{"arch": "densenet", "model": "image classifier", "dataset": "telescope images of galaxies (Galaxy Zoo DECaLS)", "train_examples": 44167, "image_size": 32, "grayscale": true, "crop_scale_min": 0.7, "horizontal_flip": true, "translate": 0.06, "color_jitter": 0.1, "targets": ["spiral winding"], "num_classes": 3, "norm": "batchnorm", "activation": "silu", "depths": [4, 7, 7], "kernel_size": 3, "stem": "deep", "growth_rate": 24, "loss": "binary_cross_entropy", "init": "kaiming_normal", "optimizer": "adamw", "lr": 0.0034, "beta1": 0.9, "beta2": 0.98, "eps": 1e-08, "steps": 20300, "batch_size": 64, "epochs": 29.4, "lr_schedule": "wsd", "decay_fraction": 0.4, "final_lr_fraction": 0, "warmup_steps": 2030, "weight_decay": 0.02}
Rows from block 15, named by matrix and row number. Rows with one number belong to one channel. Each number is 500 + 25 x the weight over its row's rms, rounded and kept within 0 to 999. All counts start at 0. Numbers have three digits each.
# conv1: bottleneck pointwise conv (model.blocks.17.conv1.weight, 96x208x1x1), inputs 70-139
# conv2: growth 3x3 conv (model.blocks.17.conv2.weight, 24x96x3x3, transposed), outputs 8-15, a 3x3 kernel for each
conv1.50:512476498492516493471492491482512492494500512485465520506457467450487492508499505479523493503494502489449524494474492495513485523544477481461554475418498527509507447457517471471452519521514495504495516457500498
conv2.50:489478485522495501538519521488474471524498502545529524500487492526496508543523531501497486520493490547542516472453460517499482541536504489475482534494498550535527521517516525480513525501505489471459518491465550539494
conv1.51:500468472489515491475498481492508497490498525482466531497460460453483486513506489479515495500494513491452509484475499496503488501528478475456546474413508514504501442452518473488451510525504495500495507461519500
conv2.51:490472477529487502536514518485467465525496496541523521505482488530502511544525527503496489529496487545539514474456455525504477540535499492473481539496499548535524529516516522481513527500511497481469530500470545536494
conv1.52:498504520466500513501509532506511489496513501495510500493520555532500492507512495506501551500488506471508511494563503508503503487477533474513482485510499497456497514513505495529511494470504507461510462472513552
conv2.52:513506516503486492495475455518499517516495491522480447511502516512501499524488453524512505501484501478448520542506491489457481498474518516511511506473504521459477520491527539494442534487453542521508475459500490488505
conv1.53:530485490499535526490517482510523496499519522486492523499477473472497492530510510496521488508500541490493524485494530533515504493523445506485525466468504472496496486457518489492478519482458513483511484463488531
conv2.53:495500500517491442526525475494486503510502444534526484504500509512493445536530476506505502497448493543484517501490491509462502559515521495501505528473465538508461541510491517500482533488481498492501483428484541514501
conv1.54:526509480510510519504524478504512500505516524515514537500510475503502518521511498517520498501506532504508525515512511512502498528531471498477531448452494507500523480461542493495462539516493501469511464488509552
conv2.54:507507509513483427517510468509495505515500432520515462512497510512500449534531460512508505488430509511485537498487506475445507523477507500505513512461466519502452539510480518506472530494471500492513474456510515510515
conv1.55:493493490488459470495502511485490502510474520490467524503459462463488489492533495474508506495500503499449500496498458485476485490492481471446501482418500497496495444468492458469452499496460498522461534470515522
conv2.55:499479482532493503537520518497463472534496504546528520502473482534496510536521527502489480531496482534530502484460458527501470541534501492472476537493489546533515530510521526486518519496511503484469534503471539536497
conv1.56:519499487505512518497513486497511503491514513499498524497508483505496512526506499513524496498503534495498526495507524517510506531538479509472546464458497518499534482464536486484464533529495506475518490486506540
conv2.56:500501505512481425519520483501493499508500437520518477510494508506498435533522467507505500489432505516495537487478503481451504528490513495500508515450458524512461537507480515498473526497477501491509474453504520508513
conv1.57:523493485505526518490523482511515495500516526492499524502499464496498490531505503505522504497497536495502529509494526520499501506526475498475523471457511493497507493467523484489474522482462509480510494475508540
conv2.57:505505512518488442517517474504492510516497439524517469512499513511501444536529462501505504479431507508477528512498510485455515540497520501505513520468475523503451540511474522505472537497469500496516465434504518508511
conv1.58:528505483503523522504529480507520502504514521500501532493492465491491491525514499507521508496494538489505528497499523524501500510522467504488519463453500499494509484464525489491474527499475498476515475476508542
conv2.58:503506503512489434518516467504495505514501435524519468510499514516498446535526463508509506485434512515485534505496509487451507540489515500507510516462476525505447536512474523504469535503473498496511468443502518506507
conv1.59:524494490493524527496524486509519502507519520490499523499489466483495490529509510498520498500501532496484524495499530520516498489522472511479520467452522485494499481462524491490468514476459515475507489472503541
conv2.59:504508513519493447522522475499491511514499438528519475515499516508498448537528470505507500487426496525482519507491502498449508548506522499508512520473475527509461537505477520496471530493472506493510471430491527508506
conv1.60:526504476503509515508520475513508505494506523509502531510502469494505506519520495518521505500502535497512523505513517521503501517518469504480520451452497508493516485461536481490466531501483494470506471481511550
conv2.60:511509512519486438520509463509497508521499439520513458517501515510504450534524452508513509485434508507477532510495514479451515528477515502511512513464480515500443537510476523508472528496468505499518468444507511504510
conv1.61:532509474498501515498521475502508514505511509505502527505503473500497513511514494513521506506510519509522514503493512513492502518510469501484504450458495505499522494474530487504479532497482492468501471481518553
conv2.61:511508514518485452512505455511497512519497450519507460517503514513501456542520448514512507489449514502464530516501509475447508525477518505511515522474490515484440539510480525500469531494471518504512465441505507504510
conv1.62:521501486500517523499527481502512498500514525508503528502491465496500505526515493515523501505503526503508522494510519517514501521526464500479536461458495512500518484453531492485477532513485507479510482484498543
conv2.62:503507507514484426518519468508496504517501434519517466511497513509499441527525460510510506484430507514482532502486511483456506531485512499507514513458466520506451539507474520503470529499469496491514471450512515507512
conv1.63:497467459491478465513494495517493495503482517496489511524486452458492518485502479492483501490511485515477515502487463479462474501484482465460494474465481492509492468471491466477475491523491485503475502487506482
conv2.63:493474481527492504533517520492464471528490500540524520501474482532499511541520526501491479531499484539534506479454455528495471538534501488467475534497494542530522532510521528494515523500512500481466531501469542535497
conv1.64:520496473492510520499521471506518500503501515509510524505502457495508508518516498516520486493504525509513527497504508517497497505503463508494499453480498500487513501473532493513490519489476494462507467477510552
conv2.64:510509514510487451511506455509501514519503452517511451514507518510500455536519449514510508480444514507464525518505509480451510531478515503513516518469485518491438541512479526507468532495466516507517463436505508499510
conv1.65:519511519484469517505514502493498491516503507489482528520500505470493507500515504477507542510495502543471498506473504497500498529511500472488545492491524544478540464506445478462495524547528525479477506553495507
conv2.65:491480486523492511530516521493469477528492504543525527498473477522502504529520517490474468519490472528523497478460457531510479543541504478464465529499491536530520512509518523493515522492507492484463538511474530521493
conv1.66:530503487508507512504522488512512507495508515512519532501502472503509517527514502515514499499502535500512526502511514512504493537534463498484542448461497522499526482460547483496467540523490491477515473495491541
conv2.66:506503508512478421514514473506490501517500432518515470513495507510497442528524460505510502486428501512487536497485506481449507530479509498502506516455460516505454538509479521502471532497470498494514474454510516505514