{"model": "image classifier", "image_size": 32, "horizontal_flip": true, "translate": 0.06, "init": "kaiming_normal", "optimizer": "adamw", "lr": 0.0034, "beta1": 0.9, "beta2": 0.98, "batch_size": 64, "warmup_steps": 2030, "weight_decay": 0.02}
Rows from block 9, named by matrix and row number. Rows with one number belong to one channel. Each number is 500 + 25 x the weight over its row's rms, rounded and kept within 0 to 999. All counts start at 0. Numbers have three digits each. After the name is the row's rms in percent of the matrix's.
# conv1: bottleneck pointwise conv (model.blocks.10.conv1.weight, 96x200x1x1), inputs 100-149
# conv2: growth 3x3 conv (model.blocks.10.conv2.weight, 24x96x3x3, transposed), outputs 12-17, a 3x3 kernel for each
conv1.0 105:496484512535479491467490476490493516498479478438502500494519497477483483489503507499506511529541454492547495483497500500502497530519504512529497497519
conv2.0 104:501496465513507509500501514494473446492465452512504519467456457503503511482514526452501518474508518473478498513513520538531515496479487500500497508538522486520514
conv1.1 075:508513473508519499511507513512472479519504504505489483481520500478506529503491528497484518516528517495522486499524496468470500507531506508527470500518
conv2.1 096:513504501509510506495495499530519512509503505508502511449482497452522518438480486428451425459528451436467430486489495511517511492497513453478480462517494433458461
conv1.2 087:490498483496472470455479471473490489478483460459497493500495500471468459472479487479528487482508465520494510518490525501520486493500470475512516523501
conv2.2 079:506497473503501501486492503526514490501482478507500509465469485478513530427483494435489479442513485416441441494489499501511505475482499478492496475517502422449464
conv1.3 088:510494485483481496490498497487479487469481488512477463477484477490492493485504477478471503489487511480492475488497468467465497498476494495491479489490
conv2.3 087:500507511502510503493502495554545549521520512502494512473502520470509511433466474461465455469490472450458447501519543519540553500523542473492505463499497437458461
conv1.4 102:500489521540480499447489503498506515506504484439508514511511498495489477483504522514500500530537437486539505472498495506510495527521501512525514499520
conv2.4 106:500494464510502505506510514492476449489463449507498517463455462509507511502524525457496514478505510479491499514511513554529511509482488500496496518540516504532514
conv1.5 093:506515494488484486488499485488476476486483481505475463477504472479480479484480505497478505500499491494506480491499486470478498490491492485504472489500
conv2.5 087:498504507502507507497506505546537533527522504509502513476501524476504503455489479459470452475503464463484445507524534530531534508532540471492502467497486450480459
conv1.6 102:488479511534473498456487488498510515499509472433518513520520517491476474496491502491498499519531421489530497472507515502514496512510494504519517507510
conv2.6 105:501491461513500499507500509490464458489457447510497506467462470508504511508524526470504510489511507487492497517506503556522506503481487508497498515533510503527509
conv1.7 097:501482504536469481454500474479497501471488479444490504491519496483464477485496492491519497520534445500530497491503502502501510521501493499517501490514
conv2.7 099:506503475508506506492502514493472446492462450507501519465461466503506514485515521454501517470504517460472492505515512529529509489478488496506501505536517475515510
conv1.8 100:530519507458515481522494481480474484464456513475467465461485468475504524502513487476510500474514517507470511530483474505487494491462486527522499472512
conv2.8 095:484494499494488507474479505490484477494473495500499524460464475487484492441482488428480516468483501434442472506511545505524520479480482473497500470507499423466480
conv1.9 104:482513471503488489491489484494473487502507494514486490494513483473488477490463517501459507501519496442505458444480496473489491490501483483501489500516
conv2.9 075:489497511499502500507506498533536544502517521501511520452475490467500499487486476467459431495524455486489453491497508503519525505519515444474478458496475466479454
conv1.10 099:508491469494485497501491498486464479489500486486470462477487478461502492496516479476476501500503495500502473481491468474458494484492494490485460474496
conv2.10 079:498504512504505496492485481538545560504501502490480495474514540476508506443459460503483470504500483486471455499522553514525554508513537480512528482499495459451436
conv1.11 104:505500499531474484474500486477482489487483481454490490488520490466467496511496503493506493525534481500530497503492497491498505526514500505533489488531
conv2.11 106:501502481506510513490498514490472432498470461514515522476467470499502509459505514458501527471503518466463493510519518521524512484477484500511501502530517461500505
conv1.12 102:509514485545514531495507537534535525526556509469540552548514558528525495509513533508494501531534478492515498478506512505505505511512497506509509510523
conv2.12 111:495470446520488472527494495488484487468462480489475483453478483503487499545531525487489482518519492523521506507479451537490482533495483481471472531496495549529520
conv1.13 090:497515486482489488487493483494460473490462491531469470479501476482480480480463486487461498487498503460479473467500479460460495496489482484504471487492
conv2.13 082:500500509496511494502512498547547547519521520510518515471489504464501509453473475454456440470507458455470448499505510513525523496521529462480490457495477442468456
conv1.14 089:493501480502491493493491494491471489497482474538477471464493478483490490488485506500449504492502512459493472461490467474467500501491495492516479491507
conv2.14 089:498503513491502503495493498541542546510512517496502512458479504451514514448460476441444439473510461476467442498500511509527527510518520455481485459501495452458455
conv1.15 099:504502505497508497495514502495477480504479499485486480485531475491499509502491528499490519525523512502522494512511497477469501524524497506533470483528
conv2.15 088:511506501510511499495500497537524515515507502507504513468499517472517524461505490446467440479514453468478425499511508523517518502496517464493490473511492457480457
conv1.16 090:508486462499489497496499495485478489485495486496474475483490483479494497482500484478474503484488497485492475477494470468467498501474490494487474488499
conv2.16 086:501510513500508508490496491547548546517521509499494502479507517471510514436465468475471458482492474461454443503522547520534552501521544479498514468498499443458455
conv1.17 088:516507471499485481505499494495479479478481498503466472479506481499491488499497481480477512499491504498486481496489475478471486504481501499503482496494
conv2.17 091:506504509507498505493496501539533531520513504511495509462489513465507510435476482444464449458505469443456439513529539526538545495515527469494503469506498437464458
conv1.18 101:492511522502503539494502534539548543540536515516539536533523535550517485488526531520500512531523512488498517495504506525511498534506501503531510498508
conv2.18 105:486466470506486468534511498485488500469483503485469494463472482501485483561538519475474467508503486535539520492472446524488479554522499455448449509491479566541523
conv1.19 108:507504493533471474457511483475481487489495478458499493486517505462467478501476499500491494522533463485525486490496510487488503524511502509516496516523
conv2.19 111:511508479506511513489505514492466425500479454517517520492481473507511516461498508470513532482504519468461487512510509517514502477472479515511503503524509458493496
conv1.20 103:482491516534484504471493510509557533516534491447556550550509542517512478493502517509498505538529414481527498473527511514515501519507494500519527501509
conv2.20 110:501488453519499493520503504485470468476451454496482495458463478507498509532533531474486495499502495507506507505492490565512499530496492503489493532519503536539522
conv1.21 103:513510483489485485493498491479457477489467488493457452479508466475487477490473486472471492496498493486495477481508482468467502484481496478488475493501
conv2.21 089:505493507517505502505499499547536538531523508508495509490503532491501503470499493476469464482482468486485461511532549529529540527530545484493514476500493470489479
conv1.22 102:519510494513489474477504484475473481481483482449473483471515487451474495514483491472498496506533477506497490497490503485490506501504499521517485505533
conv2.22 109:506511489503508514480497513490472433499484468513514519493481480499501506444486502471509534477495519465453484513515521507518511466470476510518508493516511435488491
conv1.23 084:520493493491499486507496486487474487471472493503462469476477490504494508485513472485470509482487504503467480501482469498455486500476513488507465484486
conv2.23 093:507503509504505506491496502541541537517516511506501509458489505460504513436471486440459455456507473443461441510523532525540543489512526467490497465505497434455458
conv1.24 105:490499491483485489475498485491455468489449484495454445459517452503486480496453509496470498498501496477505469490513469471470495500502493474513476457498
conv2.24 095:506503510505508501499509500543526522530526509517513518507512531493497490488512481497479467498484466506505488504515522528523514523544549486488504479486474484502479
conv1.25 106:497499501538476506458501502509530514504530487435529532531512532489495486493488525507490499534531418485542488477505518498521494522507501510518518515513
conv2.25 112:502487457515500498511502507485467459482455445505495505468469473509501510526523523480501506503510501504501503519500497568509499515480487512493496527525505520529517
conv1.26 109:496497496539460476454498486475481489480495468452502501502519500468469484497480497483486495522534458478534492481499505493497504512521503504519491506513
conv2.26 116:510508480511506512497503513494466430503482453515510521493481477511514516470504517469514530477502524471470499513508512518515508485477481520511506505528520469507511
conv1.27 090:518510472495493497491497494492483497473476499503465457486480473485497499492507471478477504491491494494482479503490479483478496494473503494489473489485
conv2.27 091:505498510513502501498485494546541543524516504505485501470498521470509516439470474452470452462504474452463443515525539520534547497510532473497511471502495441461456
conv1.28 100:496488539508476523456486515515544541497525493500526545539512525572498462488528504506507481520520441503509513504491484523505495502486476462519515472510
conv2.28 086:487471452512490474539518500468479477465463480492476498443449468495480489550538526467471480494488475509522510484479472547509495546513491470468474514503487556552521
conv1.29 091:513509490486494483498495490497475479481475498497473463478488475491493498500495481478472501490490503496491486506491474487470497495483495483506471482493
conv2.29 091:507499503507500504493492496543539529526515504507493504464498516472503510440478477450467453462503470448463439515530542526538549491512534470495508471502494435459457
conv1.30 099:506508518518504540481499531534557547525552509483560552555505556559517485495527520522515495539521466500522522493482505527529499519507499497518518506503
conv2.30 111:487463443513490471527507505478481480464460480485470490440461480498488494548538535469477475510510486523528511492484458536502490541505489469469469526506491554538528
conv1.31 091:485485488507449468457487464476486492471496461453503501499497496469456466470496484479515498498524448509506502500493526493518477507498476482511515514507
conv2.31 086:508498470506508500490495507503489468489468463504498512462462471501511513473504511445504502471511502443461467504499504522519504488467481492497501498527499456492489
conv1.32 104:489488514536477497452499491504529521506516481432528529515514524494482479498491511502500512524531414472535494482508500498517501526506501516520518504512
conv2.32 109:506492457516504499512501508490467461484456449505492508466459464506505508517525529471494505493504507494495506512505504563517503516487488504495498524534510516539524
conv1.33 087:502493477493483503503495504490473498494484497506476493485490497485492490499491482475464511492496500489485484486499477464489499506482504495487484498496
conv2.33 084:501508512504514508498499497549546546516516516504495512470496512474515520433469487463469459474495475452455448507520544519538554500518539474499503470502497443459461
conv1.34 084:509485486482496505524503507496446473486454506535458444453464456491503509501502478488480500464477518506473491508491446482463504498480487492499466465492
conv2.34 089:500509519495504503486502497535537544514518502493493495478508524461505503429450457458466442466501466454461437497513517502516526490521541466485506455487484432444444
conv1.35 082:505497478483485476493493479483469469475472488528459456462479473470488491479482480485469492488478498495477465484488481475469497473485481479485466471478
conv2.35 091:504503510499506501492498498545542536518521508499501510473506511464515511434466473460472444472518467447463435504518522511531530494514526472494492460503490431448439
conv1.36 104:504500500524483476458500482475484485483489482450500496482518495456474489512485506479497495524540465496528495493500499485501501521516505512531497496526
conv2.36 105:502506475509512515488505516490471430498471458515515520479471470503504510463503511460507526477507517461463489513512512519523508482473480504508502502525512461501498
conv1.37 104:508513492530523539513505535538545528536562521496542540542507555526528500510526526520501494521533502487517506487496517510524503523510505510522511507531
conv2.37 114:494464464512480465526499486491486501468471489485473487454478477495487490552524514488489467523514489536529506504474443529489474543503480467456456520491483550523509
conv1.38 100:528524486523492476481507483473473473476480484461482482470518496449478506510476489480496496501536483507494485509479502480498507507501494508511487502525
conv2.38 105:504509491501506515476494512485470432498480469511517517487479478499504509447487502465506531478497515457450481515514517507511507471469468507516506489517506435482487
conv1.39 107:505490505530473480459501481474491492490480479442486499489529502475472476500488503485500498539535468486533488486507502492491503514518499512524492499524
conv2.39 114:506509480510514514494504516495467430502483454515516518487475474501509510469500516466511528472503524470470495513513513522518509486477484512513505505526520466506512
conv1.40 079:486513472493486487498495488500437463480475487559464447466493467474481491482483488495445501492488503472495462470492480461460492483494483498504456484503
conv2.40 087:494511513494505496499508499541543552515528518496507508477490510452497508442458475449456437475513458473471438499498504504512524509518528465481493451501490440456460
conv1.41 095:508504488481493478491482486484469484476492479514471467475487481483478491491484469485470501493496505486492480482498485466474499485485494493497474494478
conv2.41 087:499498504502505501501503499554539539525521507506498509486501519475505504448479482464467459469498472462476453514530545524537547507533546474496513464495492447472460
conv1.42 102:517501501522484472479508479482469489483477483463480487475507480455478501501487491488496497513535475502515497497486500480485502513504502505523488497533
conv2.42 109:502510485502511514482501514492476432498478466510510523484474475496504509445494506460504532474501518466458487509517517511521509479473478502512502492521509446495494
conv1.43 104:497483507532470486465497489489487508493490482437499501498515497483484479503493508494497503528537459488549493498503498499497494529516498506535500495515
conv2.43 110:504503474512510514498507520497474441498474456514504521473460468504507514483513525458503526473501522470474500515515515535524512496482483504507497510538523483518514
conv1.44 104:490487520532475493456489493497527521505520476435526528519510530503495472489489510492491503523528412483531495476505505506510488527508491507523513501516
conv2.44 107:502489460517499501511499509494476460482451450508489512464465472504505514514523528463494503490503501492497503514505505562517507515486488505494499522534508512531516
conv1.45 092:503503457492480494504495501486456470484490484503471459472491468446479496487490477478471494492498492483492473478499474471473497494500503493492462494501
conv2.45 078:502505511508504501496492486550543559515504505498486507477496521476505512448455467487476459501495472479462442505522552514528550510519541480494514478494494451456442
conv1.46 103:496501495535494511471498512510535528519559500459550550546506546510509479493513532508491500529535441488520504480505508506515500516504497509518517508515
conv2.46 102:494471446513497483519505503483480475470453468495480496452462476508495500543538535474487481510516492511515502506483471552504491525488482492476482540509496542538522
conv1.47 101:484503501488489489478499495494463458506456498487458446461523446495488470494475522507478501501505498486510485493508461481477500490503489459518484476495
conv2.47 094:498498509503507504503507504530526523524523509510517526492506531491493496490513483483473467509491468512506483501517509522522512518538544479486497484490478488503476
conv1.48 106:500507504528482483468506489479480493482477476455491496494518493469467486501481495477502495515540467496513491494500494494495503524509503506526497503526
conv2.48 109:509507475509503508491494511490470434497477457518511518484474473498506512458497511464504529474499520467463491513512516518518511487478482505512506500521515459500503
conv1.49 102:503501500491509496497511506501467481509464500484469456479516464479496497505489516503479513512513509497516486490512478469468506502501493484519469476513
conv2.49 096:507499508517504503498497498537527524521513506510501513474504532482510510476505488455464454483493459491490444494513519527522525512513526471487503477499484470492464
conv1.50 111:569553497466550514553510507501474480491457540509479470478464465480533562540506480491503488458498536519471499521496485478486506474477513535490490474493
conv2.50 096:490486506497486503470464489489490501496490512479480501488497509489495495452482462452483492471497471444452435526534535488497475476485475468492501464496488421436443
conv1.51 099:491495530522481524466497518525562547510536500472550558555505550585509474491526510516514500535520440494511532501502489518516497514505503488509521486504
conv2.51 102:487470444515493475530512507467470463465451472494471495436441475498480487550546534468467482499500487506521513491490481552517498539508494478474476524514492548550528
conv1.52 101:504508490549502520487491517521554538523571513454565559566499566517521484502513529518503492534522456491529503486502509506514493510513499513510510506518
conv2.52 113:494472448516492479522500503485482488467456475490474489454473481511493500549538532486489478513512488518518507503480464544497490536494484495478478541505498547534520
conv1.53 105:494489499527462487450497482493499491486504473444499506501523495470473472496476503496489495522545450484534486475505512489498490518522500498529498511527
conv2.53 108:509508470514509512497500515493460437496473446514509516480472469507506514477505514471515524476503516474466492514501506527515504488476484516506500508520511474504509
conv1.54 101:503503488473481483489504471477462480489474491491473467464499466479481485482464490491471498500508492488487486494504493467480493490487498481494475488496
conv2.54 086:503505515509511500504507501552538535530527508512496508498514535488501501459488482481475460487491467486485455507527536533529533523535544483498512472496483461482463
conv1.55 095:507505520529500555480506528537555552519555506482553554555511554567527476497530524522498493529508463497515519489510493509511493516508490513517518492491
conv2.55 112:493468446512493478533507503477472476464466479477464482441460476498478484557536531472471477507503489523532514494483459537497489543513494463462465523499489554537525
conv1.56 104:498512523518501534499498527537536530524547516525544535535516536545529489495510534524502504538524523502505513489497517514520501534494505497519515514528
conv2.56 109:486470477505477462530506492496499512465473501480465492453483486481478482542518508475476457514507477534528495503478446526494476551513490453450447498479466548520498
conv1.57 103:501506505528482490466495486476473489477471479449479487475509487467483491503495500492497495519539478505523500504488493499487503527505511509534499480533
conv2.57 109:503508482503510515484497516494476432500478461514510525481468472499505510453499511453498533467500525467463494510521521515524513482477482500511503497528521454504506
conv1.58 109:493501504484480481473501485481466471493450495503462450456517455499475479486464505486477500498506492482510481487515470478476492486483486468507471466497
conv2.58 095:499497504499503494503511504532524526530527510514511514503510533490492487484505483487478463498484472504505491505518515529523510529550553481486504478488480481504488
conv1.59 105:503514492483488485485508495485455472490458493495458451467517461497483478490455486485476482505507496492505472494514479471465497489483493475494470488498
conv2.59 094:502499503511504500508504504543531536536524508512506512494508533488494499480502487485471467490485466500501475507518532534517523528540550482492506477489487482499486
conv1.60 101:508512495531515538488500531528537525520563521475551548547513558528523499505513531507497495524535473485517509478504497504503502516512508512508506503520
conv2.60 115:495470449519488468528498497486480486468465479486469485447474480498489494547530526484483476517512487527526510503478449532492475542498481469466469525495488547529520
conv1.61 106:498504509511508535522499523528532535533542518498541543535519539529532500492523528519486499525532524500511513488503510509511496532506497523514508506525
conv2.61 105:492472478511484466529495483496495514473473503485473497457484484490489494553525523478479457528509481539529504498467446526486481547510489460452450513481475552524506
conv1.62 096:503497474488494490496491495486456479483494490487470464473477481472491494497503485471478498479486501490496487486499476474464495488482487490477465475501
conv2.62 085:503499503510501500497491492539539546514509500500481494477507533477509509444477478470469462485492476473464452506531557521531559505520546474505520471498497446465457
conv1.63 110:511516506528517522515497518533542526528543513517532532530518533534524507507522534518511497530538520507523516481498506518513493520499496507510516514535
conv2.63 101:489472480506475466523497488504509527471477511483476503454494482483499498542520518484486452521511475539521488508472450531493478550506489452450449504483471541511490
conv1.64 105:503491506531481484471499478483485490486486478450487498489515496473478486508495503489496500536535470495542498491507488496493497522515503518528488501540
conv2.64 113:502505481508506515496504515493476434499479458514512523480468472504504513468505519459506532470503526464470498513517521527526512490482483507516505505532526470512510
conv1.65 105:503499507536474495467498484487502492488488478455503506498516500480482485496482500487497505535540461488533496479504507494497499528525499502532503505524
conv2.65 109:505500473512503507495497509497474442496471455514505519475468473504503514474504511460501524474502515473472494510512514529516509498479485503506505504525515477507503
conv1.66 106:501490503538468486458505484482478494491492472448493499494520493471467487498492507490493496530540463503539492488498497492496493521514497515529499500527
conv2.66 113:506508481509510517495505520494469429499478455514514520481468469505507511470504516468509529478505525466470495515511517527522510486481486508514503505529519469503506
conv1.67 089:513502471491489483501497494481478486480489484489471464491483476485494494497503470480477509498495505480487478491496481479466500490495502498481482485496
conv2.67 090:509499508508504505498488493545536539519512506500491507462488513469506517439476484447465455466500472453460443509526541526537550504508531469495505476506500441463459
conv1.68 095:513518469482484482495494493481466483488476483487471476489495491474488491499485471475473508498485493481496486486498490477467496491485493483480476495498
conv2.68 086:503496506511502502502491496552539545527517513510492509480496520480510510449477486468467462475492478464463448512529553529530555504521544479497513476505505451469464
conv1.69 105:491492497540475483458496490487497508503503474438520512513530499486485489496481507488504501528539441488540483479506509498501503517519500507528510507521
conv2.69 109:509497466514503507498500514492464447495462452509502516471464470502503515493511521468505515485508511484481498514506505544518504502478483509500503513529511495520513
conv1.70 101:494483462509484489475491510497500486508502502483511498492506510467492476504478496501476484477503478470501483463493519473478498458497494469468493514522
conv2.70 076:520510496506512499496496488503517503512519497524532510515528517506513498439464441535526508508514489476469430480476485482484492445460495531523521493483484426434425
conv1.71 102:516509487542508527494504525527548536523571513474555554544506559525517500505514526518502496523523480501520512484502513505508494520506509515514512513522
conv2.71 111:496465444520491476529500498486486486467461478491480487452477479504490499548530525482485475514519485521522507505479451543493481534489476489472471539500491550528514
conv1.72 104:489495509538483495449496495494530512502524483427525526527508527495500473494498526498499506531532401483539497479499518504519496517513504506516518516521
conv2.72 103:500486452515502496511505509483467456478450443505493502464459470509502509526529524481496502502512502497498497513502496571518499510481487502490495531524504521534514
conv1.73 092:513502480486492492497494497488460483489489496497469468483491461486495498488502481478472505479487510493483481485483477479465496497475485488499469484491
conv2.73 089:505499508511504505497493494539533537519521505506495509473499526468498507437478473462470461473498474460470447508534540524532547492518542474493508470502491441467455
conv1.74 103:495493505537469488461502488478488499493499476437501497508514507470473485499486502492497505532533446485542492489506498495498498525518500512525503494516
conv2.74 111:508501471513507510502504512492469435495469449517502519479465468507508512486509521467503525480506521473474498513511512534522509495476487505503501509531519481515513
conv1.75 103:496500500488489488488497496483455457500455493502449447462513454493493478492461508489477498505511492495511470497512474472477503498497497488517472480499
conv2.75 098:503499505509505505506510506537527531523520507510508520484504530486498497483508485476470459497488462502497469505519523531522522525536540477486500478489480481499475
conv1.76 105:494486496540466485457503491492489502501492470451508505492520504477480483499492508494501505527538465488543492491506493490502502527522501504527505507527
conv2.76 109:504505474508511512497500517492472437495473457513513524477467472505507512473507522460505520477503515471473496514513512530520510490476481510506500506529516476511506
conv1.77 104:498485515531477499467491494492505509494498486441506512510516503500497477497490521508498502533535434476539495481515501501509502522525506509527504498523
conv2.77 114:503498465516509506506504517492471452492463445507499516471459466506504511504524528462497512477505515487491506514511507554524507510483486503499498516539517507537524
conv1.78 098:531500471490479484486501487468484488507494491487490488498507489463487480487457492480481489478533503498512483504515507472487486473509503473469492506531
conv2.78 082:519514504512516509502501495520508507526523509518526515543537528495506502428436433535543514499492486479460431502501514459471500463481499539524521477473476426420415
conv1.79 091:517495485480510497513488495490467481484488494502466452474477468483488504497515476476478510483486507501486482497489475489470495500484497495505471471487
conv2.79 091:505501509507503504491492495540529531520517496500494499465501526469504507442479474450468451465508470450468441507532538523533546493513537473496514467498488435462452
conv1.80 097:504492515532481496469490492491493506497486480446502505499519492488478482488498499495510508525549464496520507491505502505497500525503504502533503504527
conv2.80 097:502490465509502498494490502497479467495457457510501517455458468495494513475501509447494509471508506462471485516517517536535517499490494490497502504526513475510494
conv1.81 105:511507503522480477472499477478467480481475481450483489481509487461473492506488480480497495519535472503515491497503503492481497514504499511519487496529
conv2.81 111:506510483504510514486496510496475432503483464514512520482480476497506512448490511466503537474500521467460492511516518512518510481479481505515508491521514455496501
conv1.82 105:512492507528469477460501489483484492481485478449493499494513491468468496504485492490496497528538473495543497495504499487488501527511496509524499500534
conv2.82 112:507509478510510513491502515498473429501481455512511517485473473504511513463502516462508531471504521465467495514513516524522512489477484507512501502528517463506505
conv1.83 100:485483509534473487463487479482506509493501472432510520515509516489478473493498497488499497527536437480532496484499511499502495516512499502518505500506
conv2.83 106:507499467514506507502502511490464449491463451511499516473462468508508515495516523466505513483507509482485500512506509543521510502480490510503501511532514490520512
conv1.84 105:511503503519479481465497486472468487481478487457490486485510489460469492505499485495504492524539478496524500497487501489490495525507493506524482493529
conv2.84 111:505510483504507514484502514493474429500481464512517525484476473495509510448496511457503534469497518467464492513518523515521516481476479505515505501523520452500500
conv1.85 096:500495467515465485461492494484481477489500476472494493486531513457480464493456499479491498479526466498498490496486542491509488475499493475512508553533
conv2.85 098:500496473503505510490503505489460451506473482528525523496494486499502512450476482495535529490512510455437456519490500498494509445439461521508499490497496432453465
conv1.86 094:498500488476487485487495498493469482483481490502466464473492477489495498491496485486471508486482496490500473494504466487476491483483483478500477493493
conv2.86 090:501495502505504502493498495546537534527519504509499510477501525474503505448490484456466457464498467463478450515532540529534546505524546474497508466499491444479467
conv1.87 094:514505463484478486501489499492475480478486482491460460488475475478478491482502478480470506492484491494489473491496485473466491482485499492481470481495
conv2.87 085:501501503512503495496493488549542548516514503496486501479507530481508507441468474476474461483495475469462449507528552518530555505514547478505525477500495447461451
conv1.88 104:492484515530479485472504489484489507492482478438495501504515495478491486503495507495500503535539455482551501488504499506493503518515504516532491482518
conv2.88 113:500499476510510510500504517496475441496469456510506518472459461503507512484516524455502526468505525471482504509517515536527514502484485505506499508539528490525522
conv1.89 121:524513502519524533521501536535516516542543527498530521533513550499527511514520545526508507535541521495519516486507521501519511531506499504524519521533
conv2.89 104:484478483502466475508474467508508542471479518488475502493500472509508496540494491521503452553510476555519490514476466532485473552504473490480460518483466541493472
conv1.90 101:487484526539466483462498483490503500487483479439498498501514492483477479486500507499498508527528437485541499484502493499494502519509493496528502487507
conv2.90 105:501498468510508504501503515493471444489461445507502518469452457502504510493520530450496514471498518470478499504511510540531511503485489497499497508541518495532521
conv1.91 105:495486521533486488466497491495489513491477488456489502500513491487479480498497508496503509524539464496532504497507488503497494520508501502535502486524
conv2.91 104:498498470509503508495497510500483453493463455509501523460457460500499511485512522441493516465502512473477499508518518533535515502485489491499502504535517490521509
conv1.92 091:521499483490492501502494499487489489473495494512480467487477475497487499504504463481466514485476507486483480488498487487470494490493507494481469482483
conv2.92 092:501499509508503502495486494543536537521519506501489503466492516471510511438477479453469458459494476452465449510532544519533550496513540473496509467501497445464461
conv1.93 122:527500483514523525526507528518489487534499535494483491491518502480530514521483537528484501515535524492520480490500502486490498512512495506533489496541
conv2.93 102:473460467499473463511478473503494514482467496520501510474463451505486491534498501503499475539516491554515495507482472533491486540487476484462443517482478544497486
conv1.94 104:502505504539475477462510490480486497485483482448485498486515487476478492502502499489499496528542478501541489490501488491492504526514511512530491495518
conv2.94 109:502508480509505515494500517493477438496475456511512518475471468500505513463506518453503528469502518466468495512517520523526514487479485505508504499531518468509509
conv1.95 105:497506510516482491473498485485483492485474479454483485485512493473479493503490492494505496520540468492522491495496501492497502519506502515536488499527
conv2.95 110:501508479506509511489500513495476439501476456512512523479470473497506516456500516455502526467501517468466493510512520518518513488482484500507503499526518458504504